config.yaml
arch: "transformer"
model: "multi-label audio tagger"
dataset: "single notes of musical instruments (NSynth)"
train_examples: 184686
time_shift_ms: 100
n_mels: 80
hop_length: 160
input: "log_mel"
spec_augment: true
win_length: 400
norm: "rmsnorm"
norm_position: "pre"
activation: "relu"
mlp_ratio: 4
head_dim: 16
fused_qkv: false
bias: "none"
qk_norm: false
parallel_block: false
inner_norm: false
moe: "soft"
num_experts: 4
moe_every: 2
expert_mlp_ratio: 1
slots_per_expert: 2
shared_expert: false
subsampling: 1
layers: 8
width: 512
positions: "learned"
pooling: "mean"
num_labels: 36
residual_init: "none"
optimizer: "soap"
beta2: 0.99
lr: 0.00091
beta1: 0.95
shampoo_beta: 0.95
eps: 1e-08
precondition_frequency: 20
max_precond_dim: 512
one_sided: false
adamw_lr_other_params: 0.0014
steps: 2800
batch_size: 64
epochs: 1.0
lr_schedule: "poly"
final_lr_fraction: 0
warmup_steps: 80
weight_decay: 0.4
adamw_weight_decay_other_params: 0.05
Rows from block 2, named by matrix and row number. Rows with one number belong to one neuron. Each number is 500 + 25 x the weight over its row's rms, rounded and kept within 0 to 999. All counts start at 0. Numbers have three digits each. After the name is the row's rms in percent of the matrix's.
# fc1: MLP up (model.blocks.2.mlp.fc1.weight, 2048x512), inputs 258-343
# fc2: MLP down (model.blocks.2.mlp.fc2.weight, 512x2048, transposed), outputs 258-343
fc1.986 096:493504426499496503513507504523504499548484471545531514529507494512472454512477450530502488501520472502506519478476519527528482525536494488527493487510487487500481528481548489506504487507518484500482468496528518464499495521470552518534535491553514509509486522
fc2.986 096:478502505507494518523468483515495494494495497468561473496514482479525489518514584529477487526512495498490511536542512499485506497495496503473479498506511507525447529519492500471508521501478480474535486536501536517529538531535502489516493470505493487498486511
fc1.987 094:513525456497534474556479487544534509517501498545516523516519512534490475491496511493536541484501467489522451463508487500476506486477482475456486528492569555481463506492499514517514489518506511521491498501548489496523520506514468499535530463504515486497490518
fc2.987 094:411469527508512514491473497511504470518531524483477490467519523529548497480494485512486505487501497507551535549505494534545501548531489465518464497522524432457467514519518487501509582509427497466522532521502487447485509490487495492489480478511496474475514482
fc1.988 105:494505549492497485481520527494446484526497498512524516485502523500488500465496493524536471496509490486540505475529501500494512472483509468543505517464497512565484486488524481514469514582491493498538437473496468485490552496493549498510535444506574545517496497
fc2.988 104:547487479514490457507517466537475506500488507494525504471522442474485503514525481481497528509487490482486477492458517496548487494496509475499500506515506509520488512496506491494491497451474488529521518522496537438520451485513510536517455509500524482472460508
fc1.989 092:514474502467493537495490525535520545469503527496479499508510524528490505462481467484515520484439490515470468490504480504500502520524525492499478500509525529540529501494496555506458511462505498477455467500482544536481493531576525482489483513480504490522489505
fc2.989 100:501474477528511468455475507496488526519522448478494497468452511527521504508464520494510515476545523513503473494553540531497475477489502502519532515516485479545503515494537438504482503489524518504510500501497448464525467537461521517444495516508490510476466475
fc1.990 104:544481477488476455494482522552506519505472497460523494484484504473505503519502530510491478479525513506486513474498528511496555537507509486496495499497438506493559485465446492520503526486516481520484470507452462490497520487539470500505499481533505455475474485
fc2.990 104:516482511493473467511518488530488538480499495515485457525492507482500499533479514501442509482506526488536533494488486509494528477488486475537493495508537491491467515501533522496495437521495461500465495497493509535499491508549562513511435473495490544511450547
fc1.991 104:497532488502501485472504482529523493503493481522476471479484504514512491521499530515493479475464524491529518504521504463536518521548482541504459494462501505502474492513499466529509506534470508520516452493487509511566516476459578510525460481537480500528487550
fc2.991 097:499501474472493503503508506473528546501491527501478460467512457508487484503512523514496487523524488473519490498519471478482531523525507490503488473530463483463506502528542497523528494481512508494494550502489497511518487538516513553474536518537533521503439492
fc1.992 099:464497489502498473494519556486512483500517476465521519488451508541476527490469427488500559497513468523513482501537477510537522501499510490486508523485505502501480495486511509532523513470498440538466496498519556516502506551530550464465495509427511504495479497
fc2.992 102:489519519491476524512501501496492525464520534497459499466497491495519529493501517510509501515516461513512546481429476522481497510471500459476480504549495499514506484448519486468494464476473535527497452540481513502521511493540513495510521446503473529503524543
fc1.993 094:534482500482446527535496501551497557535450526502522492470470538528482508489495505491518483463515488495471501514501477521490554454525502495515521481530465522487496512509534485462456512477516502501550482496522543469533507495453476497483554454489540514424487501
fc2.993 098:484469483499485519484531472523532476486504466520414437488510475558492516503463546526561499521497514521496525490521527518496488484501497486553499509512494505506475497534464556539488505430505503473520499497486516469499515522528510484489461520500494512544475534
fc1.994 103:462491455525508498540504485481520472467529520539506524506505462430504478533515516503501449468533497517478453519492498476503547487499518521480531505528463524556484520547516482511465483496506511591526487469496496513497504560516536551493513503490557488516531498
fc2.994 103:504516511523499518485528527495539482515471504509493505480506476459550479483527506480508521499523514503489476510497486495479508482543544477480534493514514513578480500537461498508553514535495533484501516502546497530521561553494507496489532520521501480477499461
fc1.995 106:536504523491483508529514523484486528496487505485550493475504463501493504517512465504469485518501454460469488469502521517512486505524508459500513474534460477521540504486488542490469538475525500500479482538488534522506474540515527498491531515536461507524520493
fc2.995 108:483520480515497505451508547513494491533487476516489481465517512511511492455480475544511477472481434516527564508505488483488521512517506514475537539470505466455517479529518496515482481490451549473529524501444470507495502544456549485486487453520523524514529566
fc1.996 094:548508518516485482512480504500517456479502522492537474514535504500509482487503511548467496488446500480549463482529482524517505567466524487513504460507491468458517485485520531541508472469508491517454466478471513484485501491549488524534526530490505546524482504
fc2.996 095:495478491491482483503502487494513503546497508502512498477506462465500497496470532533512488502454472509515528493531463481505520481475506478511498488505469468505487535520504502497472474530530489505530581488475515458500485484524512513518476420527497493504507502
fc1.997 109:494489471486468492543503527507511455498494482516482520505501514497505506505500478487514501539542489493503493497471493494466522520473556507504516527491483520525480499498497498461503569528501506519519498468505535480494524523511513549509494457532500470473481516
fc2.997 108:495478503517470518533490533529512485567493536503512520521526478485489489512457503500499505493482493514497443510496509511504547515510518462499529507503488499544507502524492484490484493466479475494514532515513537491505456564476515477501465501486522486523490496
fc1.998 101:484525533522473476498509533523502494502492540499504534518517458525451511524491453486448470542498439505517493474457468508529451526481476528505492524464508475517508521473502508466515462505495545495508486530497475470502539571502472495521530539513511501540501554
fc2.998 099:477485515514486490480483451483483513518509485477529515496457490514504482493494541524485492538514471484496510477469540486521495545471524524505444498523517479478469498493535475449548466477490469510530530519485499515493473474519465502522520491518522545532523487
fc1.999 111:499439463483505472485507503537478543529539520495512501516526518497497517490489543486498508517486494480473469492495538486558477481528557484528498522489486513512508493513522515505489503489514479503528476486534524473513499476480504464471547499455542505471515513
fc2.999 101:473592475557568492502426478526486495522508500528501543515497505445539519527532569506520503504524476479503502500482490513477506494529529508501509513519505517505487453509520536458482537480539540501500542529507512495473511496519458540507494519484515489519491493
fc1.1000 101:506512521487497478486505481480493515539548523490497481439528520495463492477505498562512476463468465499487511504517481478436531478524498510477468523473583488509506532447499496540522537507521484488518496490489518499503516542532497530477497501490531542499485508
fc2.1000 097:529475532522466539488491476502525536509460512517484547498505502489493473496513511493479482537507477501511529492439480514548544526453507533474480506512499523509495506464525567523512510451487522500491535518509477483533501540487499569501524494497489481536529531
fc1.1001 095:470526487505541530530514477533475467537501474461482525481487512504518527529501503515502490479520528520515498481502471528512512491477493467477508522439492536509534509500506511517455491464471522514503501471497508541541516461513500477478487513489508524510502512
fc2.1001 091:493493496457516500477501507475511501503561526526547503481514507484491522527509491509523512485514474510476513467489492528511492488500551467500476507494530470523511499470548521450494541511492497501480539497507568519511496523514500519516489508550498523529503495
fc1.1002 094:516534463504507556495519500480504522489488511501506524501526494467493532511488456495453487436463487514492485520512518456542533496491484498488468455482522506497531536486484527529471501510483464469480455551505464507497471479504513506519520539509478508517487485
fc2.1002 099:530531503490474504517500503519508502499498511447520545481478502494517458504478522508541532521502495475497487510523499503541458525454480522513500531518506500502499519491486479495471488475458544474490512478472508506518530457522522489505449470522459520484502505
fc1.1003 101:530523495538497508532519531519503544533528507469520518549479474515497485496529480461532579524524471531513541450482493482469520512519504505516523488497485493489523495503513474483493528458511501453559485476501471507495544531455487517502503529510502456515507488
fc2.1003 109:483501484467496527464484476497480500538510509516490458501493441544519514451453469541472478552527490562475544524512495499498539496500518518515499522512492488516518474515524552474478459492530447454506499486535530468475490487491499452499499474531514523473530501
fc1.1004 097:464508507501505484491470480482538509495479502467526521501535528492516473507478552500511506500477490482449522494516480455491527453439516540526515493500488493536532475505503493511527499515502501492501504569476479489505538485550488495500505497527484543480472478
fc2.1004 093:509504483493495530505515506467480530507567524507458489513518458523450532477500487504480533511502530467487524476515506490477496477531545477501478461519531486497493477487489455507507531510500477527513502497503510524493527496499550495492503455500484486521501449
fc1.1005 096:513512479470494503487526503495536522488486508521471482464542504505498489488448519490518509501529531475470507432471521535518465512424510499550454454510458545495471486463506494503507508470479495473478475497474501500488539552514534459512494476488442449488494527
fc2.1005 098:482482541466469503517470486492519520483499503487518484482514473502496528528527504544487478497505458487527548531511481501546478487467439513494494490493498502499520494537439523498503531512501544518482492451458506538506495537457562501465498505493491542516493508
fc1.1006 098:490505489491469486482538519516483521520530489500474470468515485504504505485507520479491448487490505456504527492482497531537483522525549467483523476499496511544522543496566545527477532463500499491475523490482486524496540540485559498463494485507548451460543451
fc2.1006 101:495490483539525519564545513488472462499515541554504475466504495500477541521502467515491482489484509520512499550487517502506501520477502537547497544499527486519471453491444507510542527506493502489526512508478500552593431506515544547550472490474533519527485490
fc1.1007 101:541466550515508485493481570542470554498541510527520526505483521504507508513501511486522518509488481491523497499461503510498520527558465497549479523536492514471475489499481513514530487509515450483478464464484476443476505496493518504542504493505509497520496507
fc2.1007 107:464510516479490463470540520497497491497507461483495516466506488496515531500472487514470536519539501458489496452481497526468506516493510497509480523496496495533482481527531496516551500486440470551491534489473533528492537475535511495501472481483524509510488468
fc1.1008 095:498487500508456473511487543468469509502485511481512492538462520501480504478526474509479508510558480536485519489458483473504503492536484544495447491504506465523502492491492515523491509502484514543532505525498489483517527504499494504513529517492453475514521480
fc2.1008 099:536552524523507477520475494462518513513518474520482471496553520507494504476534464514467505462456485551514537511527500539522475461531453504515499493515496483491522448522478500503496476456511484521512469510528525498502478514501499482508513511509512481491512504
fc1.1009 100:445496517487479527493515532539506499509505513463456430471524505480486511511494469485486461502488485490493520475532499500520510477495500506494504504533493498497487527510498524525468519515533494524487549499535508501489509491530490458489511491495514511499522434
fc2.1009 096:450511507517547526517478508549504459475490525490530493463510545498498529479491447479492531506502477498508558487498488517476487560544550480535504496498482519505501496488505502498447483533538498483560479503473525503476459505544512505456490491512519505486527485
fc1.1010 097:516545501518516509521491480533474512509490506487508461481487505527487534463510471477470490545495535540474538515503476518465511492531497539483534536503469452489534517460512544538458521510522514510547471464497489482498543489502509447532518498492559497500484483
fc2.1010 102:470504481536499560487516474525521456497502514505495534483525498495509491499458527501519487541546540524533502458497508481481503458490509497495448504540502458535483475494520516484491524510530500472455484496492516528509571482456513503502461486546490501490530523
fc1.1011 110:511488468503477476492485522511469458507507476497496529488565462543498462485532531489507486493539486461506525551465498524493515504557493508507507504527531499543504472490501494513528481498499510556463521506529532505507529489553527499482482535470479504496482507
fc2.1011 104:503487491530468491452442449510510496502511510518491524495493474488503493495501528458519484456478503526482542527557513500540528507504532479510477484532503470502496481528494445541495496532512531474473536506516519484526470509483499526517474495490559463535489480
fc1.1012 103:497494487528517487542543535549543526497481497523502490524519517488490497534509523468492505513482452490476511520549509507519491502460481496497498539502465449554479491506524537505509463482519474500456493476495526593509483474489516481547511512487472532492488522
fc2.1012 103:460492535487473463485526484548478480484474527499446514479493534523492487466516519520511509498497444476494481537535494453502553500490523476472484538490541479480504506469552521510507510470480528518529505528498518518502519473483511505521460509513469481531455492
fc1.1013 105:520469498499511503509505481491526476492531496549485540532479495474500553464511493480482466495481508492517490474481483523511508506509527528518501504510505564569502515488498478565499496509476500513500466540501529436457512476507456494475541526498541476484487535
fc2.1013 101:482464521485480481486491520501488476496515509527489526477482499530506535514511501524485517511502454532505496519467477532505460461470515545520477505531440463481489559491502454478470473473492478517459527537545496500494524522451549508501498463518467495467537500
fc1.1014 100:502551516487537508508489510549520480526516532477508504470498521517465497502489458490518499519466472490495523477456499484498502494517483499493510507468509504535488501459484494477493554469506471517481499484435492527518457501473468510465484508535535455486507514
fc2.1014 105:530502535457486544502485523477515505519481525490473545474502466486463468486502475494466478465533500552533540519497514499515494489479528469447469475505497469476458512492543516535452511486495518495493492500524468531487497536503528583517496528495518491496550485
fc1.1015 116:495536501464480499482495529505439498462524468478483490500505442537481501522498482464521475514502487478475507558468484511538503541495497505508487520528527495477504528460510471524507490500479529504531518527473498516509495524577500520484474477459518480521489494
fc2.1015 107:431466557455507481496521512502509531521464543468500499502506496522532499499488527522502506527478477470492481511505462499517541533497531482501515513492524511559486516504488523479478495483490542491500531484511484463522461499555466487547522504519534494498506513
fc1.1016 094:496528516506500518513523512542506540518513451483429505482483494468491460526529501456501504473465479477516499495465499508549515500477519501474504458532468488470532502516506490524508479458479542527446518526516503518511517491553512491500495508490516501470507531
fc2.1016 096:489508460527511505526494466478488532505522474508497470525534502518531564509502458519500462479505514451522490529532514492493477487510541526513513557488489495515486522536442481453494520523481508519494471517492552492524464450490533483484515502545535513493505485
fc1.1017 107:512495453486518495531518529516503524525516467477488493498534527474493501522485518503503509457502459498471503512516516523459463505499487492499503501498511488495469482473500523521469467477472499474502458514486540440511458492551506485484483508498450502524456465
fc2.1017 102:512499517483508534519511491560510499481502540467486529469428528503549477453473537487453542496497482499506483474492494467491473507495488479496503487489517500492481483448544480468525484472460472513536521523487518502495492479449522474462498466497535510536456473
fc1.1018 098:508494515490445501482461508516480491514471470506487520498482465470450503504514516514475484508496498471492485523443453589497485489530517490469512500500483474510512495493434437515493521531513473533499477513520538501495508484449506516534492482508502484460521479
fc2.1018 097:547499535479481539523518535486475513515496543509501459485503472501478485487472459511474478474519525487513567505528497482490487490523502525506539461526508489500476511499513512518482513480536522471522541473455545465561479503527514503504487460534505498521481548
fc1.1019 102:478476480483478466464478490515502509476505533463513546487472449495487507501515469502525518466493524527484510509485526518513498455524512502475503525521491542513500485500470496483488494504544567503481469508549488527516504506538503488510501493490464503523493531
fc2.1019 104:489512494519496543479513492527464516533482478557495507477488476489523459502561565499540495494533451506507499498504499488568516504500455469503515499506532508449482509507500454464537514480465525518516527504485495491485470512486512487528494518501527494476480508
fc1.1020 102:495495504539499525561516529591486472498522488476505492477530492498493474497497514497469504508504489527525468515455443487521509471524485539531468466499508517510520499460497467493474462526557516502487503500527523440492497484469475527499515503529504492522499488
fc2.1020 095:531498521502470492530500487508474478496480533533504529500520464518490532515482472516517466498509506516462536498505535493476566470488482515448479496503530546506467467494532517471463539444529470502561511472452516545505496517547514484524524511487539524484476502
fc1.1021 100:515487521468482520500514518495537522479457517474485524461467528499525519490486560506532487500499517522487514493467506495493476494477524525498517536483560434459478506513495502563470484486492487495484533529513456477484499547491510475507512539494560481486469517
fc2.1021 098:489515503525507505486512478517546480492507489511529474529496508471508514475501495486467452458521441503491524487490532505488553486507503474470480519500533519508485524483469501486501505478465521492438489480491550499476462500536520470478528505516490481508514484
fc1.1022 108:523503482511472489504459523489513522487485478483498528522474497476491484487544514466462530521484490482496488499481488489527500508503517509494461496492472484481493515498551485498508524469441527503487460520504493486506552495488489501482512520482465521468532490
fc2.1022 105:482532527556532481453470478499516484515558506521505527473504508491470477501508487509453514492486450516482512500541494527484516494433553534513503547535522536520524479520554453493522520539518539509493497481563491508503491462496488494482463517556474473453509519
fc1.1023 098:543512464493471515471531506500486524499483564475478482505494495487509458476492546515494443505523477487480530477508517488523512484474509494495493450510510448501483505504486496512492463498487450476506517480478474533495515548475557467486472457539507517491462508
fc2.1023 106:488471559544521485518495464515506483480562488511500510498494502459507540497509476504495491555508465464506493466455533503489449491500480522454460487468515505474521519493510524495478481479480470488461477548504476509474513488503531499522501494486493472506448486
fc1.1024 103:489447499513543503504486462491493458466528503496469525496516494484512522526483496502522519483485467472526515502498554500496517507489513494521514506459525531556511489514509507515488470503519478535475542550479475479511517563551536515485524468488466469492494470
fc2.1024 104:479460519517482485517499484455507517490447533442500548545551531504500512492486521482518510549523460507525531533476509488519479512506490469495534535503526458492508482497511503493463473519530441486481479521478471500506525485513487496502514461518475529522467524
fc1.1025 100:480486485482475477446483516486500505521492500469511481491493471520487539490523524515522524482505450461479474490465501502526478478482475447520495491497494487480496513463512494550476512520493525500484532505492528491464537540502509537463570507496505545500533472
fc2.1025 095:515481526484546479486498529539493461509470517522525501496496453507505491500526477541473538509498481487484511503525458504528493515507515541537473482515481516477503451520493525475461477519488529470555493497455499465539531517512541511474504490468510511484496494
fc1.1026 096:451527463490520507519492491515509534503481491512489495511498487435493509507487457492463467499518516517492514523490496502536528513473544496487481490544514457478486544498503496497466499517500482482470549487507509522493486540531527493489488475500523498505459495
fc2.1026 103:522494529534522516481521458520490514494472476483515484469498547494526530495468481498500457471489505479553551467497501466498470527484473477494452522453502489466475458496526513499548474529500452498487494520507483507441482516501467498464470521521529492478519469
fc1.1027 101:475478484533489536469528492539481538516483510471494508469490531491535532531483464462473460474488481497527516521515534526476498485550544425491496462487481469458471474508475509500458502519482462473466477496518458529545482448481474459470507499448464534467504548
fc2.1027 101:533521470504484504537465561540521495476509513503511540474469519509469500495480510539450514462494480474502470457500472506529486509513505492494455482531508482498470558507483508484501503491469492471504490493474537440531482502503488490492502470527532531470479491
fc1.1028 102:479526482457495501484513484539517499498490522514543517497491495497518467519500437459478506505511512467458485491511502479504501510496545478504507503508502496495537507513497495516557506504515498500512523512531494518491487506490465479499536511526528461505454506
fc2.1028 105:518457538515491507485473531475539494499482461523518508503432471553502497425457499509489495453457496496498558476495507524520493517486474497499542543551473537523448513479511520525496522490533518500539464536537540477509506491518495500487491455496502537517523488
fc1.1029 098:487511477478459523492501496498549470497495468513510518505525494519525492531519484487517521506589491513495476532494499512502461519491464493480509508474542497493516499458533536515523514509478537513512528482493452461539469495521521488511517482481525532481535519
fc2.1029 096:467480527522503498461525477511496483529531491505523480543492457474510443509468486498462489523505480508534528485518505499526563525516480476532495495509556452529507498486555545490513524507518523507537472517517546439500482499526515493500474486498549535503537484
fc1.1030 104:513496496503528527504485497516498474522467479502480484520450529454518559537528485559481557518482458500518502492511515438439491499492480488478534475486481509512543479513474458517509510485492474475508514482544494519503514562474462507487557489494492526529435495
fc2.1030 104:500538474495501467513486587503492456514508496485499506455487505530503478474505463448495484489488492438464518531500520504537482480527519468489470497535481493491500536448507499503524512474483523487504491461463503515476494490514532471506503485561513489506482552
fc1.1031 094:510498492484521519492490497471506495490471480460500488507541493488536520504503474512457515474445485496508489505500481543483521492516494516467465466501476481496539547508496508554470559465472454425489498411494494473484526523474473479490530442502489515511479502
fc2.1031 096:504476526522503472479501505532493512531434534516537512534464486509477448468537514460537499538480483541497502485519490507452465501496497530509497549494472521488518520519518480497527514458540514525519479529491540447497432464492568475491480506504468477468502512
fc1.1032 116:559470474447505541474519497517471515531492532517520482500527538423525490504494484507494499493477535488484478474497500476498507526478566487498495522506515517543515462475519510435477504501467517465482445526496506475536485530475476473470503474486493516511505501
fc2.1032 115:512506499519511521543480531491515522453531520504517518497484487469552477463488510458536582462519471463516502520484506515492472501487508496491554549521532448518478512434529505510529488479473520521460536499506508508507534497507491502484487507531487531493486481
fc1.1033 101:507505510491524513509532524515493500497509526488517464503510498470495494465501480463512495506485531488456470462497524509510487493478445518457535492548523482456492475483500475483453463524438472485487526480515466492512524511520518465466520489449509490483467498
fc2.1033 095:476523543481479486497533507532492525522464511457486527476534499493516507532487506479482444527480494490520528465445463512511458518537492466513481475484514486472481471479503533512458474482480502500535508525512522479493502490498505493521471512528489493465506516
fc1.1034 100:473500475484506512502519522480506530527499504449483498540476470484518511501497495484509547487568538515478528512503487475470489456507503530478546485471452528505513507462494479504490493489515458522463479523528501517488507507517494524479499524492495518508490486
fc2.1034 100:481492533501444521491515533531505490496523538503499486500526525538487536520484465524497516476456475544487491457467468524465492469514502483499512504527491509462501483499531543485495477515493489475512474501510466510530470520502528511543489450455438525486522485
fc1.1035 092:520519496498457510465504482461461472491530487508465458504447498472516513519498472498510501530475428543487500484487466531465520534491543477513490503492494552482512479525486563493494504465468467489521473502482489511527469528526475468501501516490501504502503523
fc2.1035 099:443511490472497513522515504478490511489477542511488482507497495523499526501525484453491556495494499499541529550559516508523488497458488544532534519512516471516477547473544487501482469490547537513484532537540507490536491518547482497508511459510513498478540502
fc1.1036 099:505482474483493530474514522502469512502509512510515512504517512488473512492473460506483537467499462480477467490519453456488526474491499508479504509511537518472468513497538491502529487526514503468500483500465514520503482497465485511485517502490523511496503527
fc2.1036 095:471478515491477506493440471474528479516519561507550508491494495480498525516484534505503516491534494503499532485518519470521463512511551524459480516520543454528490498493483481500510490503479464488431512559538479490481468455515533541502488486491475501500526481
fc1.1037 108:529497513464499503517486519492523526511527602502493498494525468514497518473509491487500522546501492515484475491480488487514495532497494514479500535511503467487549516508532477539505471475487511517491440513505512491451533512549441465530488496470465467526490536
fc2.1037 105:526501498469523507548503492496492524496484558461451510456532500481506484494486527507519523510543470489518543510534476462522491481505533487534515515473490508484487455490484508495497478490462523497503562466491529498529506489523491521465512463473503524494437499
fc1.1038 103:484509483503536498517490499533510500489495453516478483483487486542511442528500526475541530471539490535508500455444501474518488493454507466530497535470476470515486484488513447529512469521489505503493489496454513488464521492500517501510500485491544471450479519
fc2.1038 102:491468522518489461507506514534507489440495520487555537497492447481523514514508501452529523517470447481525499474492492502506488470499524501528492533505499512500489499506533497528547434493510478491488522470499533481494515496482547534533473474518547502517482533
fc1.1039 092:463519531555486529514475522485498485461497471511483479471493515569498455465496530487433519491526492521537494510462470496518478488494492489487541487503516519473540467481503477503531501475510491501535535492486513463518532497469536509480485510486520512523443482
fc2.1039 105:507492514446484490497505477469504526551445472527493484438484511523496485494510483480522437469531523478460535472519484497476474507514524487485495476508493472513489518481544489473489502492501494506476501513484558504502486524477483487528515471535519511495513502
fc1.1040 105:473513468524510518552518481536475477499524486460529535476531535495529544497506482506520502503486496486483492520532470512494490486484456471501507498534462491481524466487494473531502504558473547465465445509500508448500499463486485540516492543508538461520499493
fc2.1040 100:489518505510478485505491457491473478480512509501450511486468526517527464461487496493580462474482463551525486528519522479502496507501466515482465479510505518467525539536491516491491513463555449506522551506492481526499485536476491515552525495540512496506504494
fc1.1041 098:500529517485440463510473531468500524499545479471471533519538506466497487486514517480536501524494565537468492497464503502523463497458469525522539505474481476505474520511500471465522473511513515472497424497460525518433551487524524489544491553515531496489498488
fc2.1041 102:501465532524452516509529475491514509445456480479465522474512483485557469494480512528474493466521476514522564539452484493493536460500525540454469488473487459502491448500509491506512511489497520533501521475502505492496497517507494491467477484485466529478458427
fc1.1042 099:523524545477454513464494530503502492503498528492505500489481488514517503495544479499521546484500474478478493467533448482490494464490449549492510463522528486471507427499506513481501503481500458530526517481485476518505510512499460482521477498448483488478518500
fc2.1042 099:551535560467521506489540510453490566488512521503467524525506492516504478469501476485459497494497515518513526477488494466489476506457512510483506459488505479514471513549509459493500493539487537525498472473512523507509490483510498496481493513489528456435478516
fc1.1043 089:482481499508480539484459485510549524527483478456487502475486553540534505503519527471514554453450511466500478511473511453495553517495488530479493488496478506485509482493488532500509555515454530474492469464520501516521494477468479512489496501486513492479470502
fc2.1043 094:504540478482482508474489502519473509502511560482487530487507529510468480473509465506530521523521503482522509479501476517520519499504495509512502479491491527499496467517506480515535540472523530497513483476501533522546549540522497521476471518489507490506507477
fc1.1044 098:490492506482502510512470528527467487491497477531513473544494497489487481493483479490467493470526506518466501534480492519483517476509546485520509470479517506492546437473493507515531523511511539556544470473464524455483525499512532455484523478507535478490471445
fc2.1044 103:507492523500479519498485497555483513505518505511515479530546482517470505487515516525502498495506459506506517468448526526518474491527453494462489487511509479489453510525534533503487517462510511486518504489507529491503550486516516493486529538500501527461506543
fc1.1045 096:465475512465514458450516467490506520547506478476520504516545455538504494498532458478516545500524499470489537441503476482510492479483479497490498523528492495535472490485479490460520543500539482460478486545505494445466459467489436505500540510515466510498493494
fc2.1045 101:503473513528455457518459483480480492475515509507508483504521489490506515500512517480506497483486473517517528502481524485467500560517534517450503543493495475493522449510498489514478502474574497500517482491511475520478501524485524467533503460457504478534521495
fc1.1046 110:468506510499534483504504508491483445504458488500491481496551522515512519487494525537485481505467479491483509511480546506495520488492491499489497516488475512521510504467507468505461518510479508499516463494485503493458515462482470489510498527487486498516491517
fc2.1046 111:481512509584461476534518548533479471537485510544504537511496483516517479466537502535462465505505497428501545510522490510477506527513479526502517539485470513493519522504510502445522485470513480501494463544478519456479506442475472540458498485542456521509539507
fc1.1047 097:514499456512514522539513547487495504488517528470486517515463478529534480468533534495504506509529488505484526505507515494505471515545485529516494473493505505509482495482490461472511559472495527473505456467490516503496496476461483509483505459504475459513541486
fc2.1047 097:489477494496485535487510531515489511481499492520484502486466502489541474492467498512482541542526475477500530538504491459475475508478502507482498483449485510493537487538537491497490556439494515501507473470511496465528517491485516515485546540534536491464529467
fc1.1048 093:506450484491490558510490493463509432511441505495514506454566466467504482477479484499491502471453526505522427491502491470482475543467504502487552493488494509481496496486519512509517503519525532491457493493497481520475523540542511490541493506497528499487464507
fc2.1048 101:483488490524485518525503489483510474504473473513524491480537508502490447463516513548498466526549473512524572556510522516531564542513523483509454453455533496534432491543526513537483507527520475514509573514512528486509491467507488537526481488486489465503511506
fc1.1049 106:515507475508473473505555484497496491503455484522457554465472469493506483526504512507463490491482508504523561473499458481501519519489500502505484509487559512504507486495469472524482501522487453458488500499478514492499509505487572444475490466490513501495472532
fc2.1049 111:522494521495519497480463499543473480484476496515484493507500479461533516497513538513509509477547475494506483464470502505482480498483457486468495524501497470482452532527560424501506465448505516547470526514485506493478491481510495506479487478485488523488487507
fc1.1050 098:514476493532518464482508489521499471480481510489539500462498472507562524488539507447463509466507487461486507542496482511488484526487493481539498469538519499518483523511484451494477509487507515497483506491494518503538485507481523542481475517490535474471508482
fc2.1050 102:475499526498475530448548528526511499495500505532502448556533440464499468464471504516507570480478512509502496548527477512529531505483499527514510530483434513490500535479520497518466522502507504511529473522484519486485488516481500499510515528450514466492536524
fc1.1051 100:493511522514538485524484512477482467454477459540465507495492469487553548509541511483459505507528488498493494516550503516451463531528527478489477443522474455477457527500529494509475505514509472502505514472513506472496522537527505511526512526470531503487499515
fc2.1051 101:455496539527484471521471535477518464516504524483467533470484485530493441505531491445500482494487443481496563499485527481487519511503462475495463496474506536493513466492508501486545496472505531496511574512481482457532507498518527477488541439531497503506512447
fc1.1052 101:488517460479489472490516531536449511500555513496523461511524491510525461507493517468546478493496539523495510513515516493458485513483524461486453475520487497467510497492436527478497493512509471500469510518525478495485535522566454503495531500515465525489485535
fc2.1052 097:508520503516508498482477532502495534521511491498519458468521524510519508491457464465474529515481505506499463478507515463490483508472519517508516495522471502531489524503465544533454487526534469488496473495519484456528513486524537453487490511469476520485478487
fc1.1053 102:518533504577507504502552486513469541488477455500522498495482457459476501515516488517516501544461487464453510492458484489500461506532478495554511503501526554535523475489529505533495514514525455471493475515522513493529479495452469430515535503578494499473511514
fc2.1053 103:556480515527485543487495479471531482510517544529497522498505533516506468524534476457566561503501503510527492523447512544559516475538446483486503510544558513475494496483463492512513510504479489509523533485505516461501525465510516514495544496504483518515478486
fc1.1054 107:510514507509475488459519532473485502511500516467499519500513517472489456551498502511485547529480474518532457459518474448466513519526494496480511470526472486511491497522495486573537464554543548513515467478457490502504466482473490459518538469505548515503501500
fc2.1054 106:500514559508515467509440485527504467500481509501505510506519470499489530493490523517501538507476500515467485513524551490460526470521499543483486472560513498490475508514455509477490540499486481460545522481498489508477509475538540521554508522492533534508500518
fc1.1055 101:487491485481524482492472478444511468486511532524551552465518497463543445539494479481492517461471462456544486491538549506506495478492484505520543519509500514453506487522486489528480493485446515467494496561520492491464484490482512502526542508479479453469509517
fc2.1055 102:573482494499502524514511518492486486492552519553500520485530526508504528517475481463529523516517519520513533511489509471524523503509495521522493497534508488514486494458473483520471499454487518523505483515531506498499464508516529501437575484502516453476532514
fc1.1056 094:505527504500459491518537470477539438504501506498542458466484460499527544495525505502512482506480463497522534516524474494536414465454529480517480491481511492509507493496508504490494517501514476507470479488512501480507502515501477490494525501482502498524474516
fc2.1056 096:515520518493489514477500516483511497520533509507510516529502475511491501502486498523500473531463459527530528505526501478522519490504542499510509490493540501491469491521502510545474469499473436476505527543493477500520472527478486500530468476494531504408469475
fc1.1057 097:516483452459509494488502534488495529536506470485464478470529527492492474490446498505473496460467461464485519477488504513524489537479512436504468482534534481517427478511498494501487490505500474486537519490513539461498507479477494518495493455515457493479530488
fc2.1057 098:474509537518465510516478477505488492496508506538495493521470453487501488521502488480480546469482489505508501476495519481516504500450526546491430484538491519465525501529520535461532473466481449467468495509462550522520482497500527511511486489497516540469500489
fc1.1058 097:502493472488499493493482523521502541477478464486496505499503512540477502483533500491502486521553511494516491504504488513462481547553471515450519464517466496520529498465490454525510555491560521484526529498499511519492487479471482551473527488507497516476515501
fc2.1058 099:510469493508494524507480529499461470474486513459484511488517502473486478467466508533467498465512460477502544475471502488485450491497494490479486468504490475539516559473510458487430471504495526512453486476535484517509477533480505528516502459472538517494519542